Weights of a small sound classifier.
Model: 15.3M parameters, waveform 16khz input, arch convnext, norm layernorm, activation swiglu, moe top_k, num experts 4, layers 8, width 512.
Rows from block 2, named by matrix and row number. Each number is 500 + 50 x the weight over its row's rms, rounded and kept within 0 to 999. All counts start at 0. Numbers have three digits each.
# fc2: MLP down (model.blocks.2.mlp.fc2.weight, 512x1360), inputs 728-818
fc2.243:562472471540408514488528516430460558511538492524544517476540483555448454457492503486429483502506582497394450553539462542483451557461563460462532451526545575494504478446525549534497423551479519670499528498542547533551436519458504418473403502410372511504509530402588512562512
fc2.244:465498518516490476491513523543487463490530562518458457555563577534615504462468506469453478395454571500422465579481484497479503444588410458526484572552545535422589513545487498574481501509451533392510533507505482466574541526535441527453501567561534466543553483497536487550341
fc2.245:463439563521451485446433448504507522517549451460515529523419461468461551464572540433462455525580520586507461509458486487497374480477552470519545524502431465533474415546511485499439473550618502433487579504507434477558475582497509541507520542521554491518501494519484484499453
fc2.246:530551550576469475493505529478525426456546466484466503577564517509519526499471478460470482405554496524546550537418445517529343580633557490472478544607537581351503487519451505577416508511476522413519460545462483499469491582498434569514472473491614491545502577503493446496431
fc2.247:555554480445465543412505561441447601537534479496535458471450517454432514503512503429460609485374507483524464471501473474466354570516442529575519501464499553494456530559570547500427511474562518532474546459546414472503546469479541498523515509417465561534555512380438611494480
fc2.248:558484523491526511532475491601501431462463509484524471557560547477519486547565481569608462502491498514450497449482474505484601567428479465470551446532510495494431543496412530441485527491461445563502497518488428549487454519538479551500501569467551576412498488433516491468540
fc2.249:508540512447502438447560446424553525529532516506530485608468507516546381545489450488480446519491488485399449534545453478485440472497464344437488507567502542454510483461474526573512496450499479515539484528514459463533522481454500431518498492552551462508522494524506519490556
fc2.250:395563450478506488461558473442489528487477407484485452531501540521520374498439444556669466543497432557428520535468626500502540580517490376493452512521516523538544574506397490455524493526527465460527567417546516604510524522460461554362513538518468610495558554501486451460513
fc2.251:482574465486475513480473490561504512570518449528517564544482457480570339532496493585507451506444514565443503513526553480526587499438505380544510460516464526627515516481356481423527514526510498443555462508570443500504541506435482457339582548497397496499500466403556507475503
fc2.252:495570478496519445423502509454505513483456420453531551523466462454591310517453521510604418512500473485395495548477557523485557520460481294459498476446498474594541585464381539451476509509498471433486465515453462551560469530352481593303504476480464598447482553445518511480447
fc2.253:519550444606483463509511492499460581508540547471522512469441488602559449523460557595484526539467504535496467595444472504503384432518366468416448463571489581565514489463431582441461536474497503442484493519565591468559568583432538618408537551519462451485591515467532523466526
fc2.254:480475535503501497542474525524489477527541652492502463336534496529457592498546448411400476410568496506519530489523396532463397448552442695511535499490538466453498482534616521472543494481543434494534466528450473430575480520544440427687456459517525515449371483508517516496545
fc2.255:554395550476477411549476505497490439476501526495492558444509492453483525456478524417420560455515523438478525468499475508473506508386531548486511477490430488431520448517501522465521473560496519527425452532521517454454485536524473579519451504485446482492513557408437555492515
fc2.256:512460487540503466441441475531464593492534492532499525502464509529425503498574504568378458486542457463553515416461478468528411525567414597493492547475432567434582476508613455564564529490555455523492483554486580513480422452526550427532538412588429509433554506628486537454476
fc2.257:446519499606440527541490451450499528486507455551504493499492498493436511421556492424472519572542566523508486475426431476480403511426416403494479546399455409532455407502642468458493512543541473567462524453438528484542465564581578458545433538459517566508447467621484454524348
fc2.258:478594475470462494525517580501374459442488583468475504516466500569482597459523448478486553419520458480511466534487479472538409601552497549483472474561510552450410540485628569537411433586468527431538512498433500510534522509429443544447485494449613557549458375533531484553407
fc2.259:493388455477537513490536578510539538457494593435484455640491555509548490549513484551576479523424457453517482506551611559544570474400540552489510533502468482438495473474488466419517535528534431489536502467491558510468492524501590542491465505621472493514511441477465590543535
fc2.260:533500504511497545498502573602586428520519483545482520617538474505531488684453450510499503442478469558607554512535455496503619484400571433592513517505494455528502613492414462468414525456424471494550439438518415509575499474423448388426575513482386522553489471491526469518578
fc2.261:468543545504559484382537486508450525529513414477515478514468461447492457570451500477593475556482522486517506571502595504498545504564453422498499512482607466598540455498350498460457546508535530433483492444475464571432475415389496546374535567472421482430513571438454518498484
fc2.262:494407463511525573485460492454435578581490533483513423591434447566373515428507518521481571526522493487486452463457409467577527444451493565515471537505469605488404488554495481568443553570520511552517535477480550482497429512424560545440548457425436524510500440489403536465424
fc2.263:506577519442488524508444501575528520462506550521496511517536568558495569497477474484493503430462577504560487528445494485480522469520532528417509463465483524406544591517474456448548552426437482497509497498467464518571478558502479378381421522496452545560532515426510529556482
fc2.264:503437535549505532527466518372565680554550497510519518590484490487559458500446490531512421426556489498467447525554507494467533516529449574487501573549454447542579512472470478551410498457488493509488413517536534433528452434498523515497524460518521514385443560464543409432483
fc2.265:521489500581481472546500491521453463467518536541492510498537508471492532507439513434544452515524491470579567458535439441444376449570430548563493477521500557474471430497654512485507479490540487538481501526487530452484536514575449537600483554507507408506492500502375536476521
fc2.266:493546562515463577615510521444501536511489532503476493498544512521437622541497435507453452466500506470565471414462427488471426522536446518437505482462518504431414478489693524521488571498491487607523470463540516512514471454531479414694539526466591502519452496512537527472491
fc2.267:521482429551471528451470503536455523545534543456499491549572480521504606559461486501574589457460526526530549530495557538566467497547471567429492517489508530396430406494491478573420517428470490553550514539491577496556448468556504421617518514573514455581539541564474425486462
fc2.268:555521492478531537479568487455446643522487380519508478454501509490464440431432534459513521613435520543544521369495430503494472481468478494587465496481497542437386489546587551518451512476585537500484533505438449549432557506487543567512534459462466463475460537461486516538476
fc2.269:552471514504600478468532511517522429473440517535547501518559447510595491495571493445582542511449507483442501538535574501486696546343481450481519490469527532441514484531458498424570468534487513495468466638490574485514525529452501599542487548526416481488459523489554533527522
fc2.270:498438504521522525459472491454462488480485415472433531528509493556608413494590525495537468516480402486436523471526503439487535515571598434498495594523525479594506570419429577483545457426478496395588490407431470512563455502390517528409438398501359564450386554465505488485576
fc2.271:490437472579526494559552449496567557564463461505547485536471561629356484430503459423491425647523464588515475477485405505472529472490594568482467528514467528536544551538515442553536435478523499510478522441426552427524458485542516544571545534454522488510425399534486491525522
fc2.272:494525473420552537465485514506555481534495507448476489513483446500544512509488509530595511545478477492393469543476580529530626525510513330466482485439518493591542613528315467455451514480461524501507544508509456557482469477487520571297492457585412554526494533522488456501561
fc2.273:527443465434531462482349562510474419472538574515510531492542562459535560442535500542504510398512544574540507503513472473533598494453550476531490477463524517478565547487415525490499426485437526451545475505639497556518488500439377486412517527465479582512482447413522498517417
fc2.274:476571421519566554478551518450512598572506466481539471480494521533385344467463477508476549544514513600486499505541451510481419490481460569476537463538534529545522600547573458570578469526564458588520501424470495535533567558390538458497623489496457504461469552508550459549445
fc2.275:472529519510508510515483547441460546467536589519487386564448501520506529554490391560601434524486517536518511503494601534442545423476467485470490502459431514508464441545444444425515519507608511503499527495428547554491590492526497441526516442458433548581499454566528559514537
fc2.276:548446552486575499474471529467471496433485445505526525517470525499488489398476506429515507405513575482518517505508493443479538457560528442586492472451465506464460552480505511556493537467453531539578486673565436525538531519526481454512453478506464565544598456517547520492448
fc2.277:540419568505445494512456512561504396472524498523485537476600540530573532438616503513549508509417503457430460530465531504459541494527565483482538491523471547475434579492443490505530479540430535483492443434581469552522465534500490512400427539527471459586543464485483526536561
fc2.278:512502509534487500486641425479468564484425513503484488507583522490456510627469601544589473444528512421564527545473485511482357441546398517476543458466510486464555462497551505432480509437471478469556436474541502425619539486481541464536482439513642490478469553422522555537502
fc2.279:494504475501539497491494485371510580547445354510517534510461482495527375503443429526571461515497508477466462558497567472492611499472568365483509495556505528609564605555380492555490556554539501485481460431479459585533407491414510515327521503498397607559431525532462453453498
fc2.280:499536495443530509454615464498510484488498518477509493604576535492559451562504420529490544472493459562504533455582476448474492616401595420490511475463538519524422661534491501595588491513466552528530486490490451584590501477518494402458532495466465541448496503497491472484524
fc2.281:455464482491503442457496494523413661518468475525437472389460519454477473502483424451616455513521531436466408474598498488483516599519507451532470510422516505533518584508464515537497531475418524402483514477424488594497497468500518460314484535466445441454529540439555524458463
fc2.282:473548533525529565467536499408460324466521550474495562558517438435437495491586481412540535485430481478557568455471336498485463476481468498603589467565516556539512483470413510397547461537511505517512514425596493538530496546383523664509567512541396489569499453455539490505544
fc2.283:497541504544491417536536415495403507443555605481479538411505495419560572468549493569538411446557518401512496475571496488447548550612434470498477506485570475507477442506519529386491534561470477434514507565442561478471581503504470466578534427462534489450478469462511463452484
fc2.284:584548481449591537393528550554481518564501523419467452547540540463478694550469476507556555448402474473497523416484505506438569505458451544489506483474419523424541530543443486425575560468509469534506495505535538543514471546522526479417471607566465459505496510457521558522445
fc2.285:464478478428595527548446521526467535441558499501557503495475468558527498467515452543555521458479573527477485555538542526452581525606474453517524512444502442459463526532579516577502503489462533460581433398471528512450511478532456396412404461451514534562438439512473523553422
fc2.286:532487443566483503546595544535494481596495501478556406505440480501502498525458407376519540571416442552537535501501513501538567446462572623558526502480510538514511517565499515505517500519605459534557537535517566640491512490542577538517563534605334479547494473540523443500558
fc2.287:476605459346537482440419539414471489547511520487499453469462559425506445390473527545517551529517471459481469422443409502477440476550469317482483509463505491501459534499492499466498506469450518556515445544465441512523514506502521429465458345433373527482567497519445464449537
fc2.288:565508514460479501442492475622609526456506605500521518538524518529399530499463537497586500508529445482573498520540462531450581530529554564542505490438434601473578567482471446567553548576487476610434471495479461481473471570516493519474515551429423533450461551604408432558544
fc2.289:458548494564515541528535427545568554580524504495477492565553432489461419528530552474413499485500496606584521481558469473480445467472490493393522448501521499448503430511501478483477510494474492455506493459505585466488500522484471585509569515544645495503490468573483447541574
fc2.290:487512584524462486525603475444487434605507402435535565496530480483453500542555457460529412578541499590557456437521435457489544497449562483498512493531562507630437515455444491525432515524470448450478467418496414592513404491423526597570478434474550565436434535432474496526436
fc2.291:525474471561524487511468492517531426534500552536522428586482445520481531352587464519626393531447506458505534420503504535541514461522378451477538474557453548503628388496514414406479522463511509495487491571591506547403517548500486553403519508572427482460590559438474456486482
fc2.292:475428462472447529532486474484459483494493535601471525374491490485461420339521543484496403485540486467487564574518386481447411624539454388599549595525475472553461542522521524520600462565543544449485526419473545477509471548469486604466462566452519463353578477517418526534456
fc2.293:551505526536482523506553539525597461524507504521493517565629578555486474588512512477515461526512475477621544494473540503483547443494540530572519534499514520536658495530456425519505518546524494615485502551580503469483493517558429494551564569602542456501582531588486556514572
fc2.294:473470468466555498516546457521472535584458417465565473447434547512518401522459418475565521635514442548532459466544442500496550421453561531529446565530552542531503520507542493479569484497576465530506536423477508532506561497476548519595558452490456572502470412523455446504518
fc2.295:474410576441461584488441562463537473469485486478505551592471413572579610640522414424587423550506513571510420539501532486501589559640490538539491512499545507438445640551488501557443457503430450445520534476467407501584469434517439483370504454546463538524509554520513457475467
fc2.296:475553482638442475559495457432514433481452517503544452482450515492502477526510531522503530426455536516423493528450655519471539568500495445383544557534435546464493387543460464589509533483473442492451488502530549526542546489544502428508532561509534463437510487519551544559447
fc2.297:545516477538521509388445567493541592546460437508532487529450502542419375525457513546532429531467536481481437506501560527518592536522505521597410512490485466558482550612539524595417572477534437522500542472508431550525507583500538400450522457484419459448386518449504492522465
fc2.298:523524432515498484523501497515474485510430562566569469402462546449520446392467610520583539568456527446467504535506545492460522562474426408463523494412451529580492529480555480491494472525590516528497546534451516576465553502572545504473488568495421465433541556497480549446500
fc2.299:508531499536586466565628436554464592565499486480553526476469462487482335454489505486475445547571504530512532481503421481568450410445422459495500445431491446551570481477559477518530501498505496565450458450471481497450464472463516538635603449495575564509469481479485471430630
fc2.300:504491506592561527598636442505490539508574389513508459540483396558487606511515419485554481440591464557554476502552520520457531461434587455589512500587486515573470566431472500449602496493467495559544542468413530554453516445572484420495588522398418479555461444551512424503526
fc2.301:514493541528518558483539481541487432476539581536471515453548553479441552513488501488491567471573502445569543462514463535483403502548435607434535498551491448351443454495727522466507474470489492593537473582467505457521557473587474439792429508483515436557539490538512554554472
fc2.302:552423447526506502418477452460451507491493587452485511522538542497469461519417436567524515362464567505434536463540672529468632478485415527443549436543383501417506451587429492419503480528471473497500590557516522494510559548482440486449479467478421542436543544336497522501429
fc2.303:505532477523463496551476468486450530569497390435524596532506449411519474511571504498448473438521542553486429556477557462506462558557477510476459517578454431568485561577481525569482469509457518489521485361520424444494425492454521514439572479544517529494578443490489523510530
fc2.304:494539523460579467506525503446570520498491388469542492502459506566580425486461484519629433589480482469462454583471496510509537527463575246542458500490490554622551529511402507476465524477495505401474466430485455535466527528371507576215412500557441574513501510454494514486443
fc2.305:486474434545555484472528520480525500425431548455468529444498526504546574575451518475570609419548538446561524481564520543510601430552427589483520456493442505483563499515470510464555461441490482528439506602459563498461653424443480447500501428539512426568464473477556502529580
fc2.306:486483535534515507570539504471535530573468381505498433581403516540482391552396429509583441534574440588489539491542623532501578522403590402460468479555486477602514562540492519537481518513579472435522525368527516517498489487518500520478572506574383525575506488510524370458459
fc2.307:538486489542463462449500518621403535471527478465479510461501500487541415534525536541617490440513539434604547493482483504472461476571439552493501530485456492451496577471449424468372508457493521447516539535509436594481579558478525616503483575505599430496602491460543594467534
fc2.308:467621484455465516462473529454416466517481508486511552539485474460482586294491368386449442448430507558487333558475499536500476539475419497459479500498471532433494493479419504519489465477511555494492499466523473516579530553546485507425461414513460580443445471448499421538479
fc2.309:484439468499582615544469481537543502434492501510530438570423488577487568542504473458622528446527553480590558499469514511543552497526423536578515446475505614560371520502389524548466515574476477443499463489539533507526523532583494566577423536504511534439523627481499502500531
fc2.310:455582570524483503467542560461530497562568525465455483559463468503546529530551456459473419468436476449416412532459452465426502474391572505429509612519556448447533460465507473548451496559470475477558506490568456482504421465482505572456409549501509574470474472440531463534503
fc2.311:510368515476550449527456474460526472427489578416492506490542396529487534498596491500511484499514538469480617511532392506487461409524496573540486505585527490433471442466444512385510506562430500529459492538468455401477517450471398611701535535463588435494531403457522468528571