Rows from block 2, named by matrix and row number. Each number is 50 + 10 x the weight over its row's rms, rounded and kept within 0 to 99. All counts start at 0. After the name is the row's rms in percent of the matrix's.
# fc2: MLP down (model.blocks.2.mlp.fc2.weight, 512x1360), inputs 819-909
fc2.37 094:33 58 50 45 65 41 58 40 42 51 47 48 52 36 37 46 42 43 62 50 55 66 60 50 52 60 56 68 55 45 51 62 59 56 49 51 42 50 39 69 60 53 55 54 55 53 45 40 40 56 46 47 56 52 36 48 63 56 45 57 80 39 50 48 30 49 48 50 33 63 43 47 45 63 41 55 77 57 47 35 56 50 57 52 54 38 47 51 52 59 40
fc2.38 108:55 55 43 40 60 53 61 53 62 44 48 55 58 61 46 47 49 51 46 42 52 71 50 62 56 46 19 41 38 47 36 42 64 42 58 33 64 38 56 38 62 44 58 55 55 51 60 49 49 35 48 40 46 38 50 40 44 53 64 46 44 34 46 74 45 46 53 64 51 62 38 49 46 67 51 38 32 69 31 67 45 43 47 43 50 54 45 40 30 58 50
fc2.39 102:58 47 39 40 50 49 65 47 35 56 62 54 37 65 47 54 37 52 44 43 33 42 56 35 53 48 58 39 54 68 44 49 51 58 55 56 66 53 57 59 56 70 50 39 39 44 70 58 41 39 37 42 45 56 53 60 51 44 59 34 24 40 50 73 60 64 61 60 29 60 57 49 55 47 47 40 43 67 51 46 27 48 41 41 56 48 49 54 31 58 50
fc2.40 098:39 57 56 44 48 50 54 46 46 28 56 52 44 54 43 59 42 31 56 56 56 56 53 53 35 54 47 57 55 40 68 63 53 40 41 59 51 53 64 46 73 29 70 36 26 51 55 40 50 52 69 40 50 49 67 63 43 54 59 32 45 44 42 71 45 54 33 47 57 45 50 56 61 48 41 54 52 45 48 61 64 52 63 41 52 46 59 53 35 59 45
fc2.41 089:38 57 52 46 57 49 67 45 44 69 53 47 57 50 52 45 35 51 55 52 68 53 42 42 31 48 60 34 48 41 60 24 48 49 40 44 32 48 41 46 54 49 54 47 75 50 48 49 50 59 46 32 69 50 48 57 51 64 49 41 41 40 49 32 71 67 52 53 59 66 55 52 45 44 37 65 66 47 45 49 58 51 53 39 58 53 45 38 35 46 62
fc2.42 092:53 58 53 55 61 72 49 59 56 42 68 51 52 56 45 33 49 45 49 43 38 37 48 55 54 44 54 51 53 50 50 53 51 40 61 58 64 41 52 68 26 43 45 40 34 54 49 61 54 46 53 43 31 50 54 30 61 45 45 65 34 46 40 63 58 46 39 38 49 48 43 59 60 48 63 44 54 62 50 63 36 47 43 40 42 49 56 39 63 52 44
fc2.43 140:54 44 40 49 51 52 55 57 53 66 71 49 52 66 56 54 54 52 49 52 35 44 42 45 51 43 49 48 48 51 32 48 62 71 51 43 42 44 54 50 35 58 44 50 83 61 63 45 47 51 50 38 50 64 65 55 43 55 60 68 28 50 43 44 53 53 55 41 55 50 72 47 42 58 58 36 35 63 45 58 41 36 32 48 55 47 43 38 56 59 49
fc2.44 103:52 38 47 47 52 60 55 42 39 38 65 46 49 50 44 39 45 49 67 60 47 55 54 50 55 41 49 59 46 54 45 41 51 44 65 57 54 52 49 52 59 47 46 40 32 51 42 45 47 44 46 44 47 53 38 39 37 45 30 48 36 55 54 52 52 60 36 60 43 53 46 34 62 49 51 47 49 48 48 43 42 42 44 57 61 36 53 51 23 63 55
fc2.45 078:40 54 46 36 54 56 46 41 44 42 64 57 58 43 47 70 53 32 48 46 68 62 61 34 48 50 36 65 41 42 46 67 23 46 37 47 54 59 45 42 35 50 58 56 52 50 40 59 48 54 57 57 42 68 39 35 54 50 30 64 34 47 65 27 52 42 44 57 55 62 30 51 60 60 36 28 35 65 46 41 53 51 53 51 52 55 41 64 60 47 40
fc2.46 088:50 61 47 54 45 43 44 47 42 60 59 59 55 47 59 38 52 49 38 54 42 58 55 45 57 41 59 59 49 45 48 46 70 53 67 47 66 38 44 54 58 61 50 52 57 53 52 54 54 52 44 59 42 59 43 37 63 32 47 44 38 48 40 37 52 63 57 39 32 41 60 23 47 50 46 46 45 63 51 72 31 35 36 58 37 48 52 50 60 55 51
fc2.47 105:42 71 61 54 67 67 48 59 64 62 37 51 52 43 47 58 34 53 44 52 69 74 57 46 60 55 46 50 47 58 34 29 42 34 71 60 48 43 44 43 37 43 59 51 66 48 63 54 65 39 55 53 45 49 45 47 68 40 46 49 60 57 52 76 52 36 48 58 49 44 62 64 63 52 36 18 59 52 52 49 57 40 41 44 55 57 47 53 60 50 44
fc2.48 082:45 63 49 43 46 59 40 60 59 70 40 55 53 39 40 75 46 38 56 37 62 67 54 42 57 58 51 71 52 40 53 50 67 42 71 41 50 55 50 48 50 45 62 50 69 62 50 52 54 56 50 49 40 41 49 52 40 65 57 51 63 39 54 34 48 44 63 43 46 46 43 71 37 46 64 61 43 31 50 53 53 41 65 59 45 40 39 54 46 36 37
fc2.49 083:54 37 45 53 52 31 39 55 53 52 35 55 56 58 55 57 24 49 51 66 55 58 38 60 48 46 34 49 49 62 53 60 51 54 73 47 48 43 35 46 35 32 41 49 69 64 52 62 53 56 47 51 52 22 34 57 57 48 52 63 56 34 51 55 64 69 50 48 63 43 29 65 63 48 54 57 54 52 44 48 24 55 43 52 52 39 47 54 60 56 58
fc2.50 070:50 49 51 46 67 31 55 57 40 34 28 50 60 60 56 47 69 47 53 46 34 56 55 45 37 39 51 55 61 47 46 58 48 55 19 45 39 35 43 34 51 41 70 58 45 48 70 36 40 42 66 50 31 57 45 37 46 68 28 26 45 46 39 46 49 29 56 54 74 38 45 53 47 48 61 48 55 57 38 65 38 55 63 50 50 54 40 63 49 58 62
fc2.51 119:40 49 60 50 54 39 45 40 63 49 53 37 34 48 48 72 47 46 33 70 56 49 54 43 46 55 46 59 36 51 60 51 57 59 30 46 54 47 52 47 63 38 50 62 68 57 56 33 38 52 46 61 59 58 52 62 40 54 60 37 53 49 50 61 58 55 48 59 59 47 41 36 50 66 60 56 72 45 35 43 73 47 46 44 57 50 58 41 61 52 47
fc2.52 090:60 41 49 63 54 56 53 45 53 57 60 51 45 38 60 47 52 47 68 42 52 39 47 50 49 53 52 34 52 40 57 47 42 58 44 53 48 45 64 41 33 42 57 44 49 54 57 49 51 54 49 53 52 42 39 36 50 55 55 42 28 35 44 27 48 52 44 52 53 38 37 43 43 45 44 48 30 42 45 64 46 55 39 48 42 46 61 60 25 52 57
fc2.53 121:34 69 62 53 48 49 42 46 50 58 34 48 57 58 23 46 45 30 43 24 61 25 57 45 52 49 52 62 52 40 63 65 49 56 50 51 51 51 47 41 65 51 59 54 50 49 31 49 65 48 48 68 46 51 48 61 63 76 43 73 68 43 52 28 52 52 57 45 68 64 58 53 61 66 48 57 62 51 60 49 56 44 58 50 52 63 50 38 66 40 43
fc2.54 109:50 59 59 55 48 57 52 58 22 41 45 49 30 53 37 31 47 36 54 55 39 56 71 53 45 52 58 65 54 49 66 57 48 72 57 53 40 46 60 43 69 41 52 54 57 47 47 47 45 51 48 78 59 55 66 43 58 49 74 40 36 35 55 50 58 56 40 46 56 51 49 43 41 44 46 71 63 54 44 55 55 49 57 49 64 49 51 49 45 43 52
fc2.55 088:36 49 54 47 59 46 51 54 38 69 34 42 55 50 51 41 44 49 60 68 45 36 37 42 48 64 50 84 41 42 55 65 59 63 47 63 33 42 52 59 49 40 44 63 89 60 43 47 51 46 49 60 50 56 50 50 52 51 53 68 57 45 40 39 44 36 41 47 39 38 50 58 51 58 58 46 50 54 32 51 48 49 43 49 50 54 32 55 57 49 53
fc2.56 112:52 60 53 48 60 47 58 47 41 35 52 49 48 48 45 37 54 51 56 56 51 52 56 47 41 43 43 65 51 48 51 53 53 44 55 55 58 54 55 54 44 44 52 59 31 41 55 54 43 50 52 59 52 59 50 33 45 56 38 63 28 45 39 59 42 50 44 51 45 45 34 58 54 50 46 43 31 55 44 50 54 44 52 46 48 48 40 58 42 68 62
fc2.57 093:50 41 46 45 51 48 46 55 65 46 56 50 61 48 56 49 70 43 60 58 53 40 52 47 43 63 51 46 47 58 46 61 67 51 67 51 58 56 45 60 29 54 53 61 49 40 55 45 51 49 60 46 42 49 43 46 60 37 46 08 40 57 69 56 38 49 51 49 48 49 36 30 59 46 44 45 56 62 68 37 45 67 59 44 58 56 65 46 54 47 45
fc2.58 095:51 49 43 52 55 47 60 52 50 34 66 51 48 38 62 65 50 34 54 45 60 59 35 57 57 64 52 45 54 41 51 59 54 52 64 49 43 48 42 49 27 49 45 60 52 44 41 53 38 51 56 58 48 44 54 34 72 49 31 61 82 45 51 42 51 57 68 47 42 45 62 53 52 55 57 40 68 56 47 59 45 45 55 40 54 57 45 58 67 32 41
fc2.59 112:56 43 56 46 36 52 53 50 31 34 51 49 35 65 59 44 57 52 44 38 57 54 55 44 50 58 56 58 64 48 62 53 38 42 33 48 54 67 74 48 23 45 42 46 16 49 38 39 51 50 62 52 60 49 64 56 39 56 60 45 66 38 58 31 42 29 54 48 57 57 45 53 55 39 42 64 73 52 35 57 56 65 55 44 60 37 57 52 38 43 54
fc2.60 114:53 34 47 48 63 54 44 34 36 60 33 41 42 48 40 31 51 75 58 70 44 48 55 39 62 49 66 54 64 57 60 48 57 54 59 53 54 32 55 45 42 51 43 74 57 51 42 46 60 46 51 67 51 33 52 50 53 45 66 44 31 48 54 45 46 64 33 29 51 45 50 27 59 53 54 46 58 50 52 44 37 40 26 40 44 53 32 57 39 58 44
fc2.61 088:58 59 54 58 51 45 38 46 39 55 58 53 48 50 61 39 49 51 32 53 38 55 50 49 63 43 47 54 59 62 45 46 77 38 46 65 44 38 39 40 55 58 40 48 65 64 59 45 55 45 43 46 31 31 46 44 39 64 70 32 69 64 52 55 44 47 39 49 53 53 41 29 43 49 45 42 53 46 60 47 30 53 38 59 52 53 43 48 60 49 50
fc2.62 116:66 59 47 39 47 62 45 44 66 58 44 56 50 42 38 55 48 50 45 46 62 38 57 61 57 64 48 50 45 48 47 42 60 76 69 59 55 62 34 44 65 72 50 50 56 54 65 57 48 41 56 59 31 49 33 43 55 44 29 47 46 58 60 73 53 59 59 49 47 74 33 59 53 49 59 38 45 31 48 48 39 43 55 51 56 55 67 55 56 40 35
fc2.63 109:61 53 49 47 55 44 60 55 44 47 57 57 48 57 51 42 60 77 51 40 44 51 56 45 59 51 54 39 39 56 40 46 41 36 59 42 64 49 56 50 44 59 46 56 40 51 43 47 49 38 60 42 44 53 42 55 65 55 50 61 51 47 48 36 52 47 57 54 44 58 63 43 43 47 69 57 79 62 52 44 31 36 30 41 43 51 53 47 48 22 46
fc2.64 095:50 54 48 41 40 59 60 51 39 51 81 54 68 68 48 28 56 57 54 58 41 65 34 38 57 33 53 44 45 42 44 35 62 53 61 35 33 42 32 59 54 54 45 57 65 43 47 53 47 47 54 38 67 57 53 68 43 66 47 68 59 43 44 32 55 54 73 37 46 71 61 33 45 50 51 50 59 53 45 49 50 67 35 29 56 46 44 51 63 48 48
fc2.65 110:50 44 37 37 57 49 38 52 56 65 46 39 39 51 54 30 46 43 47 50 52 50 51 42 58 25 59 41 55 53 41 48 49 67 63 43 66 59 43 23 77 61 59 68 60 53 45 76 62 60 45 58 40 55 56 69 53 75 59 32 35 65 52 59 54 58 32 79 67 59 44 40 32 48 60 55 36 59 49 42 46 38 49 61 62 67 53 40 52 48 49
fc2.66 113:38 67 66 56 67 60 56 52 55 73 52 52 71 42 62 45 50 33 51 45 69 47 55 42 40 46 28 58 45 48 62 60 46 35 36 49 42 49 59 39 31 48 66 51 49 40 59 45 49 52 58 47 39 54 49 46 50 48 45 61 24 48 50 45 38 54 45 54 54 33 31 72 44 50 44 60 47 42 55 53 88 35 56 71 41 41 61 45 30 57 51
fc2.67 074:54 38 53 52 49 44 62 49 54 43 44 45 55 36 57 50 59 64 51 48 57 33 46 48 57 63 39 66 40 57 41 64 39 37 45 43 49 46 41 50 41 60 67 44 53 52 60 46 34 48 58 44 51 58 61 52 66 36 43 51 50 57 46 50 42 31 66 51 29 39 43 42 48 46 55 28 33 60 64 34 44 44 40 49 49 48 40 33 50 37 43
fc2.68 109:61 78 50 50 69 43 41 45 51 47 39 54 67 58 44 45 62 47 44 53 46 51 49 52 57 35 37 54 45 61 51 50 49 41 54 47 34 37 36 46 62 50 39 55 62 39 48 58 53 44 44 58 54 52 30 54 55 45 34 62 92 50 45 46 41 43 60 57 37 26 47 45 49 58 66 29 44 58 49 41 51 37 30 59 49 51 50 70 63 51 56
fc2.69 101:54 58 51 50 63 58 40 54 41 38 28 50 44 46 48 47 57 54 52 60 50 57 48 42 39 61 40 43 69 50 53 55 61 38 47 51 56 52 46 65 45 46 53 58 26 43 54 54 54 43 47 56 60 39 45 33 47 51 49 31 42 56 55 43 52 58 41 36 42 57 46 67 67 57 48 58 46 26 55 58 52 60 57 52 43 61 48 64 43 47 52
fc2.70 096:43 48 55 49 55 47 45 63 45 57 25 58 40 49 48 75 40 43 51 63 53 45 51 61 43 82 63 38 55 50 70 45 56 55 52 39 54 50 50 44 36 38 39 65 55 53 66 51 41 48 53 56 57 40 59 50 38 42 67 41 39 69 49 62 55 54 45 40 48 46 55 53 45 48 57 75 55 50 52 47 12 56 37 46 61 45 57 46 53 48 47
fc2.71 128:52 46 46 50 38 48 50 46 60 67 36 47 53 52 52 60 52 44 48 55 43 53 45 43 53 60 49 46 44 57 43 50 60 59 49 37 32 48 51 49 62 51 53 52 86 53 52 47 47 58 49 56 56 44 48 79 50 62 67 45 75 49 54 37 58 48 51 53 50 56 51 61 39 48 55 48 45 47 44 50 51 58 47 55 53 43 57 37 56 51 58
fc2.72 122:47 52 53 74 52 56 62 63 64 46 37 43 45 51 40 63 52 49 44 62 44 52 41 56 51 54 38 55 57 46 57 59 35 38 29 49 60 52 51 36 63 53 68 49 55 46 48 49 39 51 52 43 57 45 56 69 44 56 48 39 54 44 60 58 39 45 47 54 47 51 47 56 30 46 42 44 49 57 59 50 52 43 50 49 30 70 48 75 75 54 62